Weights of a small contrastive image-text model: 6.5 epochs.
Rows from block 4 of the text encoder of a small contrastive image-text model, named by matrix and row number. Rows with one number belong to one neuron. Each number is 500 + 25 x the weight over its row's rms, rounded and kept within 0 to 999. All counts start at 0. Numbers have three digits each. After the name is the row's rms in percent of the matrix's.
After each neuron's rows are labels from the 100 texts, of 14976, where the neuron reaches its highest value: "tokens" is the input token at the peak. Only what is clearly more common there than usual is listed. The data: photos with spoken descriptions (Open Images, Localized Narratives). In brackets: how many of the 100, against the usual share in percent.
# fc1: MLP up (text_encoder.blocks.4.mlp.fc1.weight, 256x128), inputs 0-127
# fc2: MLP down (text_encoder.blocks.4.mlp.fc2.weight, 128x256, transposed), outputs 0-127

fc1.219 126:504488534549493505503468504506467484490500466521530528523490492482497498518536497473491498491522518499483491501539540459496497489505453477521534474498494507484543544494511517490526444493569491521493540501491509534480511482466523446477467499520515508529497506516517490485523500495516457517505525526532468540535511540491503450472469530451467491478486469505464478548529494501477457494526
fc2.219 126:470461511459503488497541544517531540498450504510505497485490492497476491495467507499492524509505502513547489549504530501501484502523507480503469507544483518475456446520488502506525531499502503517461503535532479479475508506514504529475540472518479524488506467502486446504444463461535522473521456507476493488515520494574505508484533499543508495450500539501492517542482497488502473464507
tokens: "can" (11 vs 3.3); "," (10 vs 3.8)

fc1.11 153:498521489493531517488519489491500496505453551508498476521499518489484492505483464498506491525507566494490522501488496503467563502467450502536479517497497521487509507505513479459497529499508452558467513494480503426467500525461509501506468516549503490512506519504489512485531552508489504466485527505505476524516516544475546505497499500448514477472544498489501500472584488475502510493504
fc2.11 165:521518463509465509501514494538510468505497489493542484458485503500525460484490461523515505506510487524508486503483473528487489553508493523527524522504487504443549466483476462456473483510511538510487545507459504491492510522501502502465496519468472460477518457500521458520517535478483488555516476488560493506485539492545446501545514531529524493506465497483488523489529516489499486482459
tokens: "." (28 vs 5.3); "and" (14 vs 3.9); "," (10 vs 3.8)

fc1.180 099:454509512456498538534506517506543511507513499473534475499481552521508500514509489474477500480488486484520510495471523511488463532521483489486462469540498500559499502509503494512486482539470459504501465491525546512448558548497481489499522514483464502517472514483501486494459484494504512533497551455499531487481495485510497536489531501507495449577480490493478507458521546501500531503499
fc2.180 075:534518512537509497476477489498515466506484507506486556536535499495474462496495502480521513537497483530513519508543512471470473497500522525498525479510501503483513538508508487466484492478516516494525489529527485502491473504497504493500537492533492494487525495519485501527469495439516481516545502575500520486518477536531493485483476499509532512497484538460480470499497372460516499512502
tokens: "," (23 vs 3.8); "." (17 vs 5.3); "people" (9 vs 0.7)

fc1.252 098:462522539504505450431475495529498518505478491485481510514482499549469476513466520520502508493556523497542500501542507516508433483478521534512487515512445509523488480520484534495525455492530523499482506523479500476536506521455512497458516528483466526550489535489477498509507490526527519528456515490481469506511492539491516509513531511462514480533491492509481466473472495499495508450516
fc2.252 077:494521487503519500504538516525496498456508506504513510551494510504491505500525499529503497554535489514476511485472485492537490531512493503483518464511517484480498506491488513503500533556516500522492488528520492494498490540489502501477550527485503520476513474508547504538451492474461506472492514486529514494530486510500536510542527504487506455505470537518505543538402429451509475516467
tokens: "." (12 vs 5.3); "smiling" (9 vs 0.1); "them" (8 vs 0.2)

fc1.213 084:493502488506472486510541492497483557495522495520539503499494478464467504481511499530498508464529553532475499517509537496527548494547488516486522487514478420500479491462527480485526516519555521549487497478474517471508471481467494507465514496459503517522511526469479498464548520446498536487502494494506541475540517466475475500506530493500499468483483519515474525454511499481503470510495
fc2.213 053:506538501492518527524502488479505498482516529480442547517433496505543512486496524501540501542541467468519531485501493512516515471503520464461472506483554500527512482514493495460476475515506528483557514524515516497469515537495468465541449513495509503520515495504512474522512525519488500485506512533504491488485465512498521488460514536498485530521545488531534499498525482487425523531506
tokens: "." (18 vs 5.3); "," (13 vs 3.8); "picture" (12 vs 1)

fc1.101 137:496482520532452465489507534440497507484475512496497506550553459481518502538523483475536547498483481538493460512486493532457521514492497522512481500462500466490565508528550500485522500487478500523503483491461489551469509501474486505473506490512480511498483491458509493534526550513464528526509493472504512510441498519522487501497479518518517570521519512522503525473497488500510494524518
fc2.101 128:475465485496492550530489464510526518532502533484500483450428557550452478509521468483495523493499532546487499498528498550483493497498514512496477517487530496507504485467525566489534465499527500463504529490484538492559481477448481484494503494525504486490504517501500468502511479480511500501489440496483511474482492504464486501493472531501515503522474462520512490497537513518489494551490
tokens: "<end>" (25 vs 1.7); "sky" (18 vs 0.5); "blue" (7 vs 0.1); "see" (7 vs 3.4)

fc1.55 145:491525550465522507506476511475525555491497492524490490506479521537523551492451532493484512530511512511470502497501488512519494520510470481492504474519518483462475483503462484431418516493510501516462487509489481478483465534492539501506504513502512503471497508512475460532502469485515490501498507558445572521503501531509468529495496492499528500497479544463481494526518477520472535508504
fc2.55 166:536447472498488497484471492518514517517464435458512467486501484468466503547514505536510503497516490491518534503525513484480497502504459530453517517496528460520512532518498541503504471447547527501483528512517481488499509477485541471535470502489478474518508488489529507519521465468445507513536503473545506503488506539501528480529492505532459482499528461518547470508500513504480500466467
tokens: "dried" (14 vs 0)

fc1.36 110:530539561478490504523472511458531507484503508504498489449480533506499494497534508493501510541502530496474519503473468479508508511550484505477464508513518530471448483523541499475455517481544476509528521508437500547457454509502548525498511480512525506471525505450528511478481475464447485496463497522494555507488513491494478529517509515474497507481505502505471526467481491490511513481499
fc2.36 121:491512458499495508460498535521535492558461484479472503520507490513476488475446473525498484501492520498534512505473544533537535545467557451487524483520529471515508471506471507488506481504554526496530486518522500513489511463459484494466539459496473480456512493497501491482496476474539493478512464508521488493479519507498492507498516503498449454473542486494506494518509505433477497498523
tokens: "," (24 vs 3.8); "there" (12 vs 3.7); "." (12 vs 5.3); "few" (7 vs 0.6)

fc1.241 118:473479505577513497501466524484472470478511474543477506520492529472517542518527537478498480498522487494523468501524476494519486522502492542444491463474532500478563486496487522474502512490501513486485528504505497510503466468480513473541514504477451526469460526449518491488517507540449513553495509536518505487506488465533504499480455497514504523483538455502526479476487499510487469489483
fc2.241 087:434463491480496563471494490522521477528501542487529504456469524525498506509480502525494539515456489499479523476481454492500454521518488497489490507559481504561462517451499525511522537494503494500486500564501497494483487525471467525504498509553512519475536479517536460510526473493477469494455510517516499485521502536501493466518499522507524515466496464490465496471499482484504497488495
tokens: "<end>" (35 vs 1.7); "sky" (17 vs 0.5)

fc1.204 087:489461522478522501491527465498447489524558529500504559488495525484458505510507524504512514491543511506503520507511501528466488496475530471487498485503499505516508510501484499478499506467537496547447441513482471500499523481475564523499509526491497493500542486479514499496503510448488506518575484504507471496552490531486506543524508484499468535493478505484509539504448528528539501471473
fc2.204 069:523502534492465508499499451489524514468456518540497517482501474550518495487499500486497503462459488481504500463537497504496455527534446459499499511487441519494515493525509517514486488514502487490442496482501496480511455528522503500560512508504503500516494465416461495478479532545498498491490510521502534466510474517504529451466461497495510483496484509498494481498519506517453521494552
tokens: "trees" (73 vs 0.7)

fc1.155 131:519526484466490523478558489516520524484428500511509496503495501469478472504461495541493526502505441495479538513481477516532505504483551495506506562492481483494460496540479478453494503548502492495511525513490500464481497498504535480466526481563540480521505492491499550503519482492515517460501515498547550502501497490448483539528517496478488505489464510515516491529512482471490523524478
fc2.155 122:514533535479500490490468509514534505502517532506477507534507513509502484465495487476492467497480462521509489459506484500472480519462526494515506471479456513512515508470505501532494449497508509485550453510480492514523488513507500556535481499490525537512479527549444531470478527506549468534551509521530522530463503534478464498462485462504467470507494510528450497478498475476498492542526
tokens: "the" (28 vs 7.1); "see" (13 vs 3.4)

fc1.115 119:490483508479464500519497503503515533487493488531479524489472496522493532543543503490480501526505484533495516536490444487511517493474548548481492476515515499516458527521484460482488520508580527530478530475503501518495500508493478503442477541460511483536467475483482490475494467542490550478464441494505545498512449512506520497489464497495471463480476513480503535504511503507494530504521
fc2.115 106:534520536517509506537491459452493511466507485499553467485511452533508522558534527492489514457507498536506524490551524496501501473503462481498498464536534457492495526472518537509482498507477485490518484511502480529473495470472508532497497505521505459527539506513468534519529501484473545499499481507484500503465489503490468459505464493505476487544530564474470492474471530502472493478502
tokens: "." (27 vs 5.3); "see" (13 vs 3.4); "we" (7 vs 2.4)

fc1.83 086:496563478503505526503496467536490494492482535495526531512520529487498495513433463510467485508516494515460517494518519526504493485515513517464489478508484502478511511477535500440521509502479494498486494475445523502518477566520506486513495517501543486463467527495472507484484533503426471480511556512508479507500540495498527546484487505492532461512481506502530458542534522486465513467505
fc2.83 063:486488494480506460518495535471461559533534470508492506511512479544470520496521522524509452441470489512515494510501485455518487523483479470526509499508493472518477485524535547563523513511494485518522478490535493527516503462546485486513508514485468493511472523500452501538527486489526541463504495518492498558509470452502530506511491514490496476487491553528516498503500517552475505529488
tokens: "can" (18 vs 3.3); "there" (11 vs 3.7); "are" (9 vs 2.1); "," (8 vs 3.8)

fc1.14 131:499551500514502499504444496527483490477477497515527496556518484514529528515509491506452508454516486486517519512515513509504524491503491498547535500495494490475423492468504478468485542508499524445465457496488507487477463505502487466492506500478528529479498527488527506523530480494491533513514530539489536510499452470574494517478501504471487467512505536472493554479486503530478548491500
fc2.14 123:584477523499480502474479483503554500494459499512469500473525514532464512480501532476515500491503492469479541483498436521538481487487493520501522508543500498579472528522495458481528518502488488509497469481519500512523466528477480448501485497482533491445501476488505496468525494483534530530507518459482499493528510521527528463463515520509502492516489487504527496495465492542498498504542
tokens: "beach" (13 vs 0); "<end>" (10 vs 1.7); "sky" (7 vs 0.5)

fc1.250 105:497490469530516493492497505511497521488525496486514504478492527521493492555523474499532521539508471523514477495527461482515447514485488541453473517521484538538490492461480487490491523488544508511476502494479451441498501499518489519495489510532525495528525507500547532483504440473457469483498492500457503482518531580514506498500531491499545468500511469496483496545466484483537510469477
fc2.250 124:501472484487515444513494502455475471504504524506465515450501462478513501534527499505489503530472485520521508497506530503506507472510467510492489527491509502500444505490471460543554495514508458505539527498532489498499481433520516499497509505504489462500489456487474517488503572528515551495501491535465501510483468508500520583512485501464497500552530487520485495481491523498508500528459
tokens: "yellow" (64 vs 0); "playground" (7 vs 0)

fc1.65 146:490537487499489558508501469525474494476498525504523490468494509494508501516511506516496473497505488514466515491445461524494518498483503481491501480480502578499463541543508504493500496515510504490539504485486504474545463476501501467503518510537579481518517510495517522486519478499494515424477522533499551553498490474467486504471481479509507523479485464447512518504516561511519540500498
fc2.65 142:487499441478492483459516520506515466539489504488537489510471529477435501549464522534470537540493505483525451502522522505484475509490524483503497496495552468504516498492511479496501533478471479538521505480501452496495489506515498531519461491494482497511541487502513495473489468510481491568504466487523491493478501500510472506558551508452503484474506498539501498494517447471473507551494
tokens: "." (12 vs 5.3); "<end>" (12 vs 1.7); "this" (7 vs 2.5)

fc1.146 122:515526553512521465510527484485487482525492520491510511486541544492539542506504490500496488479567491480512525488513551526520479522535473521467450496490474480498525489498525516552488523496478476480465499461491475487532520508505455486497455484503498541514534513464502447520536480466455499507495478496491546490472505522528477491499514503512493543540478504500449473537471488503528491492474
fc2.146 107:480500489463455475542504497501453507482505466499530506515516527501433559510473529501465511476457535557494481512488487487513477546469501575528507540489471492510496501514502483491523483529490505505538459496468505521491487481487475513548508519505537526499497541482469446501493508517504502470485507511492504510508509524495495484512451507526484480509453506514472545482493500550498485501533
tokens: "building" (29 vs 0.2); "windows" (21 vs 0.1); "buildings" (8 vs 0.3)

fc1.98 112:478541506479512466480477475486497453497494539468496543538468510499498481511506538483505518493523512426493529511485510487479494499479500519506515468466553495450502459486493521501490455516499505531484503483482548490502444491496522462521503501474510494527488466523507519491523524484512505495492439514537511498501490481498469501494465412501511433455473506503545509493503513503496510493510
fc2.98 122:508538484572495506481502535469493473501506542496517503497529505510499524452553512508553460444501483492488488503556505466469521500524450500525488482510499494475527528505510472464500519493461506547498490518553481459535487522506506443500488522510546509495496533533511494526515553526524522514512503477472501528495493512497462496488509511496497544458530482505474508505486489484519530472506
tokens: "white" (20 vs 0.3); "sides" (7 vs 0)

fc1.32 165:457454503522512527500524517484503489492522516497462527505463504498486489495510529527550488515529526534508465489471466502500498491486519554504486516480443489548487508533504513540508505531507523521523514517478493532491514476501514548531464520465518506476520490504511520495500484545498494492495439475514474498484506534425453524493491486509467571497471537510525469491483532534506498482479
fc2.32 156:483475557470510470493492507548494508555480464509587478509555468480505498470464495476509532437524478486456502551505507527507478522526521493488469488515516490495525494504512508489512500502491506508501491467513520486503493526503475507508492532516495531512468492499551512516487482459484495477499550496525511462507497517533492443505442519506509476499527521449474491511528488496489509466486
tokens: "trees" (83 vs 0.7)

fc1.147 129:506500486455502523497536486490519487444483521510513511516501573482486485500471499527538520469481540457470488501493470534467520555466487493486516507542479528511490509496523473512500484499488504485493493489480538531500519437493510496518493510531508506484520534439526501484544505502493458491489482470529500527534496458487511524494495460546486498531506490477583472493504487528496530510498
fc2.147 121:487507484457499484548522526539529501529474521457505499513463495482456512529453510534498497561523479475503479458504528498482497510491504500476510524477551471462496499482503532494497485487525497489508514474474495492477488509514545481533499448522450449494507503491524527472515484495530466505520496525548490535513485503492520533533550479554473495524514504553491484480510491459501522511469
tokens: "." (15 vs 5.3); "<end>" (14 vs 1.7); "there" (9 vs 3.7); "on" (7 vs 2.4)

fc1.154 106:514495516511514524434472504490522523502495493528501498537513502468555490500534563454515501485503450480512510513487509478536515469495507504528493464481428493504523543508499480527488512552504520496501523508507481519505485520511429485501513502482507485492505531490482517511498494500503493526511525514516469452477555455497471497468422527498503529467498488531501467488504476459501514496476
fc2.154 115:491460500458523503514539500498508527501521549487507466432495495471548522533503485538496495502497517492500503489506499505447434487502498458475487499497562520522460518476464523534504478502499509535470500459510491521513516500525498523497507465502499472548514504486447515476493528519489501517494489494457548506511440511467485509458533504489520544521488490493506518546512518541500523518499
tokens: "building" (25 vs 0.2); "flags" (24 vs 0); "buildings" (12 vs 0.3)

fc1.61 107:506542498487475473476533534502506514506479510509483496468504493537506504485482526500487510527498508501500501499514520465482456485477500498486470518469470559491502540569437496490496456533504539470471503502488485472514453504478487522501490550488518538499516517430511503502519488484487526527465492498500497522491459512479493546476541486498551471494515459496553519490500515523477476448484
fc2.61 086:502559523476513458512496550498491482496505471525513461500499495477489523476555515451532477488495459456497509534491496497543489522538518502519532519520551508501523462517540515532508510506440505489500487477489500515497512507538466504532478471495461494458471517465498479515516501475504530472547497539497530488527493430525510480519498505512488530474503538504524471494503499495500545522518
tokens: "white" (44 vs 0.3); "color" (12 vs 0.5)

fc1.238 100:502499503538525505506494518505480461503516493505502495454510520531567528560492501466494581514462466513492496492496505480513471494499489505473493522471503493499527507495490520451503561533487521446502509497506505502461511466502471493497495486501530478484470441469505494503456540522526474498520518515497455489514495523500477511468500550511507535504503485524473499533558501532517461470486
fc2.238 117:498477519497484471495531483548509516468501495457541486483513479519451462471492485460554499491522492506478497484499512505505508527497525537502477478516513499500481449519481480561576509537533522528456493510500508491475486480511491487501491470504473515490484509491518490481518478502499477474495473481582537524477512546499517525540503493502484506505547508489492478453489544483533470489467
tokens: "yellow" (67 vs 0)

fc1.251 084:490489524473531491471507539490456496503524466490500544495489502472538531500482497525547493428474494457514507505500448499509509507469511543478513555511486491550481508518534484502532468486494483473535465482488528509516466535447505520539470535522506566483489507500466524514492505481533530514507525487505492524509503507490497520442508479541468478480521500491503507529521483507528525502478
fc2.251 079:533549499501508512473454473501453505527499487491495490518511457465520476506497490494495481495482463513489483445474509473499490502506485461527522481516506481499481507487455482478505520510539489537481515460547502495500480508480548491499500492496530521508510468500461535502524495526444458493453523504449520511499470527503566469493480499490533495549501540482553474489490471542491462480498
tokens: "white" (24 vs 0.3); "trees" (16 vs 0.7)

fc1.200 136:497456485494485506506530538521540496522496501481521458471504511502506498541473601568481453515517511490510486522480526532526580510521516521502525484483489491493483492510507515548498475507478491469504520449489505497499513485480541466488507517516486458514455515496507520485504494496505516581478512514468482480499478496513464503496477477507506497474521483503468481507489505491531511511467
fc2.200 136:528514494519514506494505447492440510498499494505528481505477492499457486486534500500434535495470513535495493508501511492478481459510458516492482495495513508528549547499488512504527470535530458521507548521511531478490516518503495539506473503511488527524523483479499500496506483528444470460470482463497519538509527511485475545489486480497457512536488462492533567533508530501456514469513
tokens: "<end>" (35 vs 1.7)

fc1.50 174:504526518507453496489505513453477503504466484494461533539481518509489507525475531506485466501512508456522495454506484464488519498518496550517539513503456502514470501554497471437498521491511500472491520481506495476515519496484536475523512526523533504520502500472549464467462492521503549521511514542495530512479493536532520537489535480509505465527472468530499483455551518516518523469522
fc2.50 177:529498500505522493486494526497467501488499513560525553485490516494514465456500463526555536497497506501484523452506496524499504483505525516481498490531499502497448517518527451490510511509497542503496453504517480537520486531512521481455478501487534493500531519528457553455478484507531476501500471508437502499510506504490484514478472501440511501471510511481485506497484453505519433550504
tokens: "." (19 vs 5.3); "," (15 vs 3.8); "we" (9 vs 2.4); "<end>" (9 vs 1.7)

fc1.218 155:475493456535491506512507495475513509506476546474513496511492512449494514505561501516507516535462496491457460520446496498512514497502466514497519461530479522489490523499496493512506466492511516546537475530480558517503498498535514512469549515504502517556471472486504549509494490489492495463472522514474497466506503503490502570500501458513560492466498470489491537502490495490527510536448
fc2.218 230:485476498489533437492482513476558476472477477507501542523486493475497547471468495550479489524528488502485472492500504514470506519482523511506483521539501491475502436496497508475478529535511511470564493517502490451460497502512519516503492462496472512523491529525488500521500474518504510506515501494574515531491458507475502513550520499483516467518468513527487505508534514470524492500570
tokens: "white" (47 vs 0.3); "and" (29 vs 3.9); "photograph" (7 vs 0)

fc1.104 129:475532503535494490490539522497520495449513513481465499517477478482517464499459495495500498498536501497458521494523469497505507483512428504487508599476493488488476506483534485486510517505459458480505486530495450530511511511473503521503473514544465494519528517522511490506505499474475524522532534506518437506499532465465480523473503510490516478464497463503503538497536507487451502495529
fc2.104 150:459523455488502492485494487539458497538505510502560504502503496559491563578522508486509525475458478508522484498525490508543461488498493535504495509515498504465512534481471487489499504476491501513483533461556517509519507497494487487507489485514480474503457480485541464506492428523499513506541525551492494504546511481485485472503509503548494468480484505468497504505526504470505491529488
tokens: "can" (7 vs 3.3)

fc1.152 135:500505503495482525499486547529454492476520494521463524493488549482508511514526465488514483501522464508496526504481522511454476551471508466512532501547457517538469513486507494521511529489519500508504499495519529480453551485495496479545506521508480434458484491491472486532504511557464519524511544519479502542504494486483493510467551506498513494471506526458444490512503508478495534502469
fc2.152 143:473487525497487548503498480493527493532504564501493477489472527550492471533504533502512509512499532468515525503503514531481499494500521494523488484502496486536506491479487510536509473495470487509459439505508454504522487466504520482443527450478496514525537489496522510516491491504533444499512435494480571505480533455512476532522507461510502533495458462533498502494518486501518537486507
tokens: "road" (34 vs 0.3); "bicycle" (13 vs 0); "footpath" (8 vs 0)

fc1.151 084:457509512504506504497516532551486473492483492479477513493520481494516502477505464534510524504495504470467513501506538509528475500522518519511507479513473491541503504537517476500506525464574518507468458498468484480548508488498523575467504459498492549512503509513440479487562489512548484498531518493468526523501485515493494502498506505513501447510473499494473491474545447498466524503537
fc2.151 064:505500503499468521533508471507491489475550524538524466491476480521499473512476525478492505553484499493531510488505490492524483496470501513481514503465485521528483504479505538485495521517518503503499568441544515514486479497437507503502496509568464456487479493478529498520505488483479505496436511486470499507493493424498489491526508467496511529541467464504500508508484558477514492512451
tokens: "water" (22 vs 0.2)

fc1.128 090:471549489483491524476469518494477504519480448532476498514480470508497476551479497480502527595489509461500481493501532514543451514533494548504497512481518529539538529520521471506526502477480490506534493489502449494514490498466495494498500532511513480483470511498533540515486499488540515533502512493499497501493506493477492527547473451483532539494469507507512498467565522478501513502502
fc2.128 063:490529501536516490515480478531484494459529500468530513531503530476488530488500518513492507492563498486495514527498497482486519482467473542517513473460506504416488467535512503482485498527516488452508499519496498498514592453490495521522558527444499487496509474504483500503494490500538500500506448507501510515499520502538480544497504499531475458473496519483468508544493487494537488498519
tokens: "the" (23 vs 7.1); "in" (11 vs 5); "can" (9 vs 3.3)

fc1.232 062:523533540459476523505470497562499565511462493526517468489510513492499533526489511485499470433511497502517496461484509502495479505477507487494484513511543547494484479533518484528509473513513540478491477533505572514508515489463463519471494463504521502514487480496532468496512495515491538521450493504513528496536525453469489481494504518490508517468465500490474491505499469528461440495511
fc2.232 041:485495481513489487505485501475482493507514464483476509494460507510516482476495467505470495506526505499474476527500489540500509508542475523496509478485514439498497485497527522484523565483483446514483474484494434461485519485557493490544507540498474529491518505491452505537464498462504458484544494501496500502465473496515487517504528451488473507542556524506553482490546522467474514503520
tokens: "road" (30 vs 0.3); "floor" (20 vs 0.1); "." (13 vs 5.3)

fc1.227 135:547500530536511521510496507500538477485543532449521524483513455501492519491531473492455518477525495480476482542497508485527512522485485500478509527486498512512512531524499515487477523545531467552492465477472485473460544499502480494503486501523473456518498505515514466491560516469534531545495522495483516509482488516516518505507498500464528478446522530476514506498536458463531458523472
fc2.227 178:460502499474523497491516497506523525476512506545542495520496513537524518538475513511539519496542502509493561484506527511509481484522499531520469477490470474470489496476483492494489519514542533488452510531488561501476510503490499522462472527524502449485484469460502505499479508492444493533448515532562525471490484518487484507538468502481507494556476515484505522505480472482460499537524
tokens: "water" (49 vs 0.2); "green" (9 vs 0.1)

fc1.97 093:488510509524581540514518500534486494525509483482487463477513521505480504505550497471515483522538476546484480490495508510506480508462504461530500473458486548489522499516516488498468481496487504454497540454448535470522510491479493507496497515494510479522520539538502473510507453487519506514506500516503499552526527473465456472490514465455465546478544484523501484536497500498519520469512
fc2.97 091:549526491495491498502533508456486512470499515446517526501528500438525517540483534501471515516489511499542515533513467530487513480487506535490481512458547483530501469511484534507485503519496446500512465497531464497498476505516525513512476548499482517464527509496478530468523471521515490561508499488517463471488547485487467497507467544499489506481527501529516506427529494516514529508501
tokens: "the" (30 vs 7.1)

fc1.93 138:482520545512467537519483492490520513501480533504480509492517518547542453473506503496511510503512503480486477506476444516517508454539451473511462503492461526498550507500510450495510447511540521512490516496474589514496512506464552472456520527475476541532515535510531504513532525502502500474512518493483466514474492489480482494484487514506517506502483498507500530443486512476489501500481
fc2.93 138:545522511540544478491551491451465480464475520480520505537499462488501470512509516495498528517493475454490525519515538514502471452512530485472522501520542523502518503534510467465484510510479499525534495436545481517491502510477475487502503469529509508494524472524509495508476447488520497469474466497494484466472531533482467508422511513507477516511543492497467481523522503510494523486507
tokens: "," (16 vs 3.8); "there" (15 vs 3.7)

fc1.123 126:500475526498475528508460506476489455495503493547488488547501521500493535507527517460515486505506474511444513508525541464532450564487492497518515499471523498486551527545486480505486474460496508492481508489484484484498438477476500497502493516483529479536511488496512514497523497570499486533509494486492497471452485512550464552473479502498495506535479517493525509493465511509514533554497
fc2.123 101:532525495494498509504513494514499430519514501511507446502506528513486508467557513471566509508496462482475507449506524460513527514505522503492530504507502486474494537497492486543535512481463512496562501495505488490481525502521503492483530492504502469475488439468508497528505526434461488479532500524512521492543519473508512521523498445520535500493449554509477491506493486499536484484485
tokens: "trees" (13 vs 0.7)

fc1.112 164:524485525472506480495550476507513503474484566501500494495506473526474512517500532521476508504499509450517546449503519547509511497491459465504460489491462503509524477474505480509509506520527500508450508465512528501509516536464502502509474484508507508557509542477477496475499458529476482523486590484508501455446506485483499513519498468495526454525480514506508507544531514513487489501519
fc2.112 141:462527493536502466481481500487480515506458488534523556564517483511458503506465525539518479498505467505479498489503514459522490512533512531517499470537502474477535469561555483515481475512486511477518464495523466503483486497477519463500499532533504506469514452520518507532513487477507524503502469524491524511489548517485530537502484540510492542469482532470476483514497454474516526507504
tokens: "buildings" (45 vs 0.3); "with" (9 vs 0.5); "floor" (7 vs 0.1)

fc1.191 104:464533514511512505529488535532491546499503483418466484514499535504514511526500472501505484574526501536488481496459499474466502555521445517536505505468516477513475500497493505525510474537478514526470464496482506516509499521514519525521500499488482474512464549486496497518539453473537505461508515515493535495484494506500479525444511498487521508487449500485552498511524477498467491501491
fc2.191 091:540511481469497549461480507525512494465504508513476479510488537478484520492537480463545444496488474474498518518541509490459500510502493525528518461536533494517516455539516528478474528436485521491502492498458474461513500492523487530513487427511521465466526508500498455530516500498506538528514496501508529524504464454516479544520495502492506490517510520496504462513489466507498489518541
tokens: "the" (19 vs 7.1); "," (10 vs 3.8); "black" (9 vs 0.3); "can" (8 vs 3.3)

fc1.130 079:494478476502533482448513526474465515492461560532514556513505528495480466496506498519476458504550486524478492515477497513528489533550508490484488499455501477475500515465524514492482500504482478497490511486475488486475429457503484499567498535522516540512541522482550511484484481504476509499443506523515483518469525488520501486523488487498506531518538501481475455490481516500470476474504
fc2.130 056:521502457518497493515548532477500528519519506474463555515508520476493487504500448473487506518497497528539473538498531531466510506502498480497497524508509526521483473505513499590507495517491532499529512536475523499511511487513504528504472501501482500541514490492469524503479535502515484471544487529504513544473532480508468510497510496489530542482516519505566543505561519482507479565483
tokens: "the" (19 vs 7.1); "this" (16 vs 2.5); "here" (12 vs 0.3)

fc1.119 130:472499473518522544521526531490492528485462525527477502510460495498536472470488488558517516509502478475479515489471487477483505462498493496495494544500496530439483437548527486514458510496461534495518495465484467494512512568513494481468489504514515497527529483539468509519528506499494513488496513492518462518498529499444525519445534480487516522461529501532498487530542477507485486504508
fc2.119 119:499509512492487514520473508507498500519542535499516507575531512534492482490486493483535503520501523487450533477517443488550524474510514549502534452506499481473528527476531527491517492473497492493492519513527501493529493467427512463493524531504510531522511507475457537506492503517535487479498523440460503469518513466496514504516467468514506548478491460517497497528518509527506462499507
tokens: "the" (30 vs 7.1); "in" (10 vs 5); "can" (9 vs 3.3); "<end>" (7 vs 1.7)

fc1.20 099:501500505506515478510468503489493456530491494523511466499498497490510487515498513499513520509515549503513540511469510477479508471535466460497495519497494502442515503458503527470491512489506475496477540496493507507432492507495532482478503561504535480463518529507499535519522464505485564489514500506504536533497481462456517550525495456457522513517535513490522445451524483533515498500447
fc2.20 074:531542522480505493517481486505498491507531511500524501476512503483535513533532512502474513552508470473501517470501518521511517501507467522488567461504537507499428557492491440420496483504546513476506496470543508497487512531451527517503494468498468471542501492487482470502515476511536488494483513508466475482513458526509502499472512520512498517506531484491477510555473508498470481492486
tokens: "white" (20 vs 0.3); "flying" (14 vs 0); "color" (8 vs 0.5); "on" (7 vs 2.4)

fc1.21 138:544488500541488461503495486506516472503547506505537493471515491527516529506498537507516488496511479458510470471505520475517520476465512483526502486462513526522515494520500482533519486541475460468477496506541530520484526520517501467521528507516480502557543481520486506475491480452511493515551491504502495438502513448522484521425557472500517487487494482490513542495468518464498527524510
fc2.21 110:444516522459508422487484494480478488491484468516526545522485506492472532513470499490508478494497512519502525485463521488537540492507502510477515511502485523489451496515495493472496509504531545500510520483505553498513458527494509526492513501514494483477455507432463497500485515469496541497509494535491455511542484486508572507499470538502485448505498517497507501493503493517424478484497
tokens: "buildings" (13 vs 0.3); "building" (8 vs 0.2); "leaves" (7 vs 0.1)

fc1.116 132:468467497535529546496500421545468500516508515500510481471514479504485491487510509489534513552488502481506471468509476506513450491493507513484534494463528504496490534500503489482494514499496507501483477508525500492547479521472524513497487515503496454514472452521522508481520517532545459499503484515507496529496506496535486564500425455527533505550488477492471508509476525521553537498484
fc2.116 184:539516472484489491505487538470497461491523471481457481491474463513480497567512534521489546483528485441499493583522494491504506496506492501511537501479539504541527463511485489467510539484461479503503499497492463473451540462496493484501488492500500478506531477480510480534537536478498527538508516474549510488469528493499472527532514478485502490492502546476494479507531520471510481502496
tokens: "<end>" (17 vs 1.7); "grass" (12 vs 0.3); "trees" (9 vs 0.7)

fc1.34 111:456464484515518520544539505520486483547485525548487488501481529455517494530474545519483544473506516500498457515490540518491489487510489545496502500460512526488474488487495478512529512514489494517474495557529515546505593497463517513507471515489475513497494510475476504489543488458513504559502462481480491523503469504522484476498509476550497541509502502495454500484509492508512525488499
fc2.34 120:520488505494480518496540500470495464507532578511460461500471525520489510492479492485468482521480454484498501447500504480506486522500446503487469544473474535521535529474482490516528512503441474504490492543475479489559491528482502486500465501565528540511456487487519463532496494542509483479468462493481504519517508487482504514478493482505546507517475472541497506480491509520504495496509
tokens: "<end>" (24 vs 1.7); "lights" (15 vs 0.2); "." (11 vs 5.3); "concert" (8 vs 0)

fc1.102 140:534489528490512502492458533449501474474506486521445495508519527466495551474538484491506487488521496488494500527480443485522459502460507532476485510497475525508479478522499536474505515477530464498488463501448472501508501467513483464497492506491505517475476501508479522511499542496524465493496554550482500555505518492515546520483467503475499507496499491519505485556490541520464561519531
fc2.102 218:493482496502474497495495466503486540501478529507497489478462509517545497454471503457495546468509544504479493510523442513494485497524512532506475497516466502510518465523488534502480477517514513511451530530476509504487518502463495520501474510509488488515464515516509474457503524558510499545453534512505532492513449513500505446516465524484492503517508498534548515457511514544442508549504
tokens: "all" (12 vs 0); "are" (9 vs 2.1)

fc1.199 065:457473514545565519547524497536527507530510556466508531499529500497507495509508502502496496494515518455488513494505469553504486472485483473505480505504494512528455509534532542513480508468508546516473517509426483523484511517524488503496457484482508484516503471493463515489498494524482466433521491507519478506514490515524494487478474475479476503482448464481484511480502499434474520507493
fc2.199 040:526509483516467529536483507489472467492492454499537531446503481506516523509525492549493455491451518583511513507476492488545527521501476499515518494503528492519513531475490490504488479501483458522525469490537544505502482519469503512537515520507511514525518469528480472503517511496468503493491465495445501448450495505480503479493540505550503495469509498447468498513498541512489532517508
tokens: "trees" (28 vs 0.7); "grass" (14 vs 0.3); "there" (8 vs 3.7); "can" (7 vs 3.3)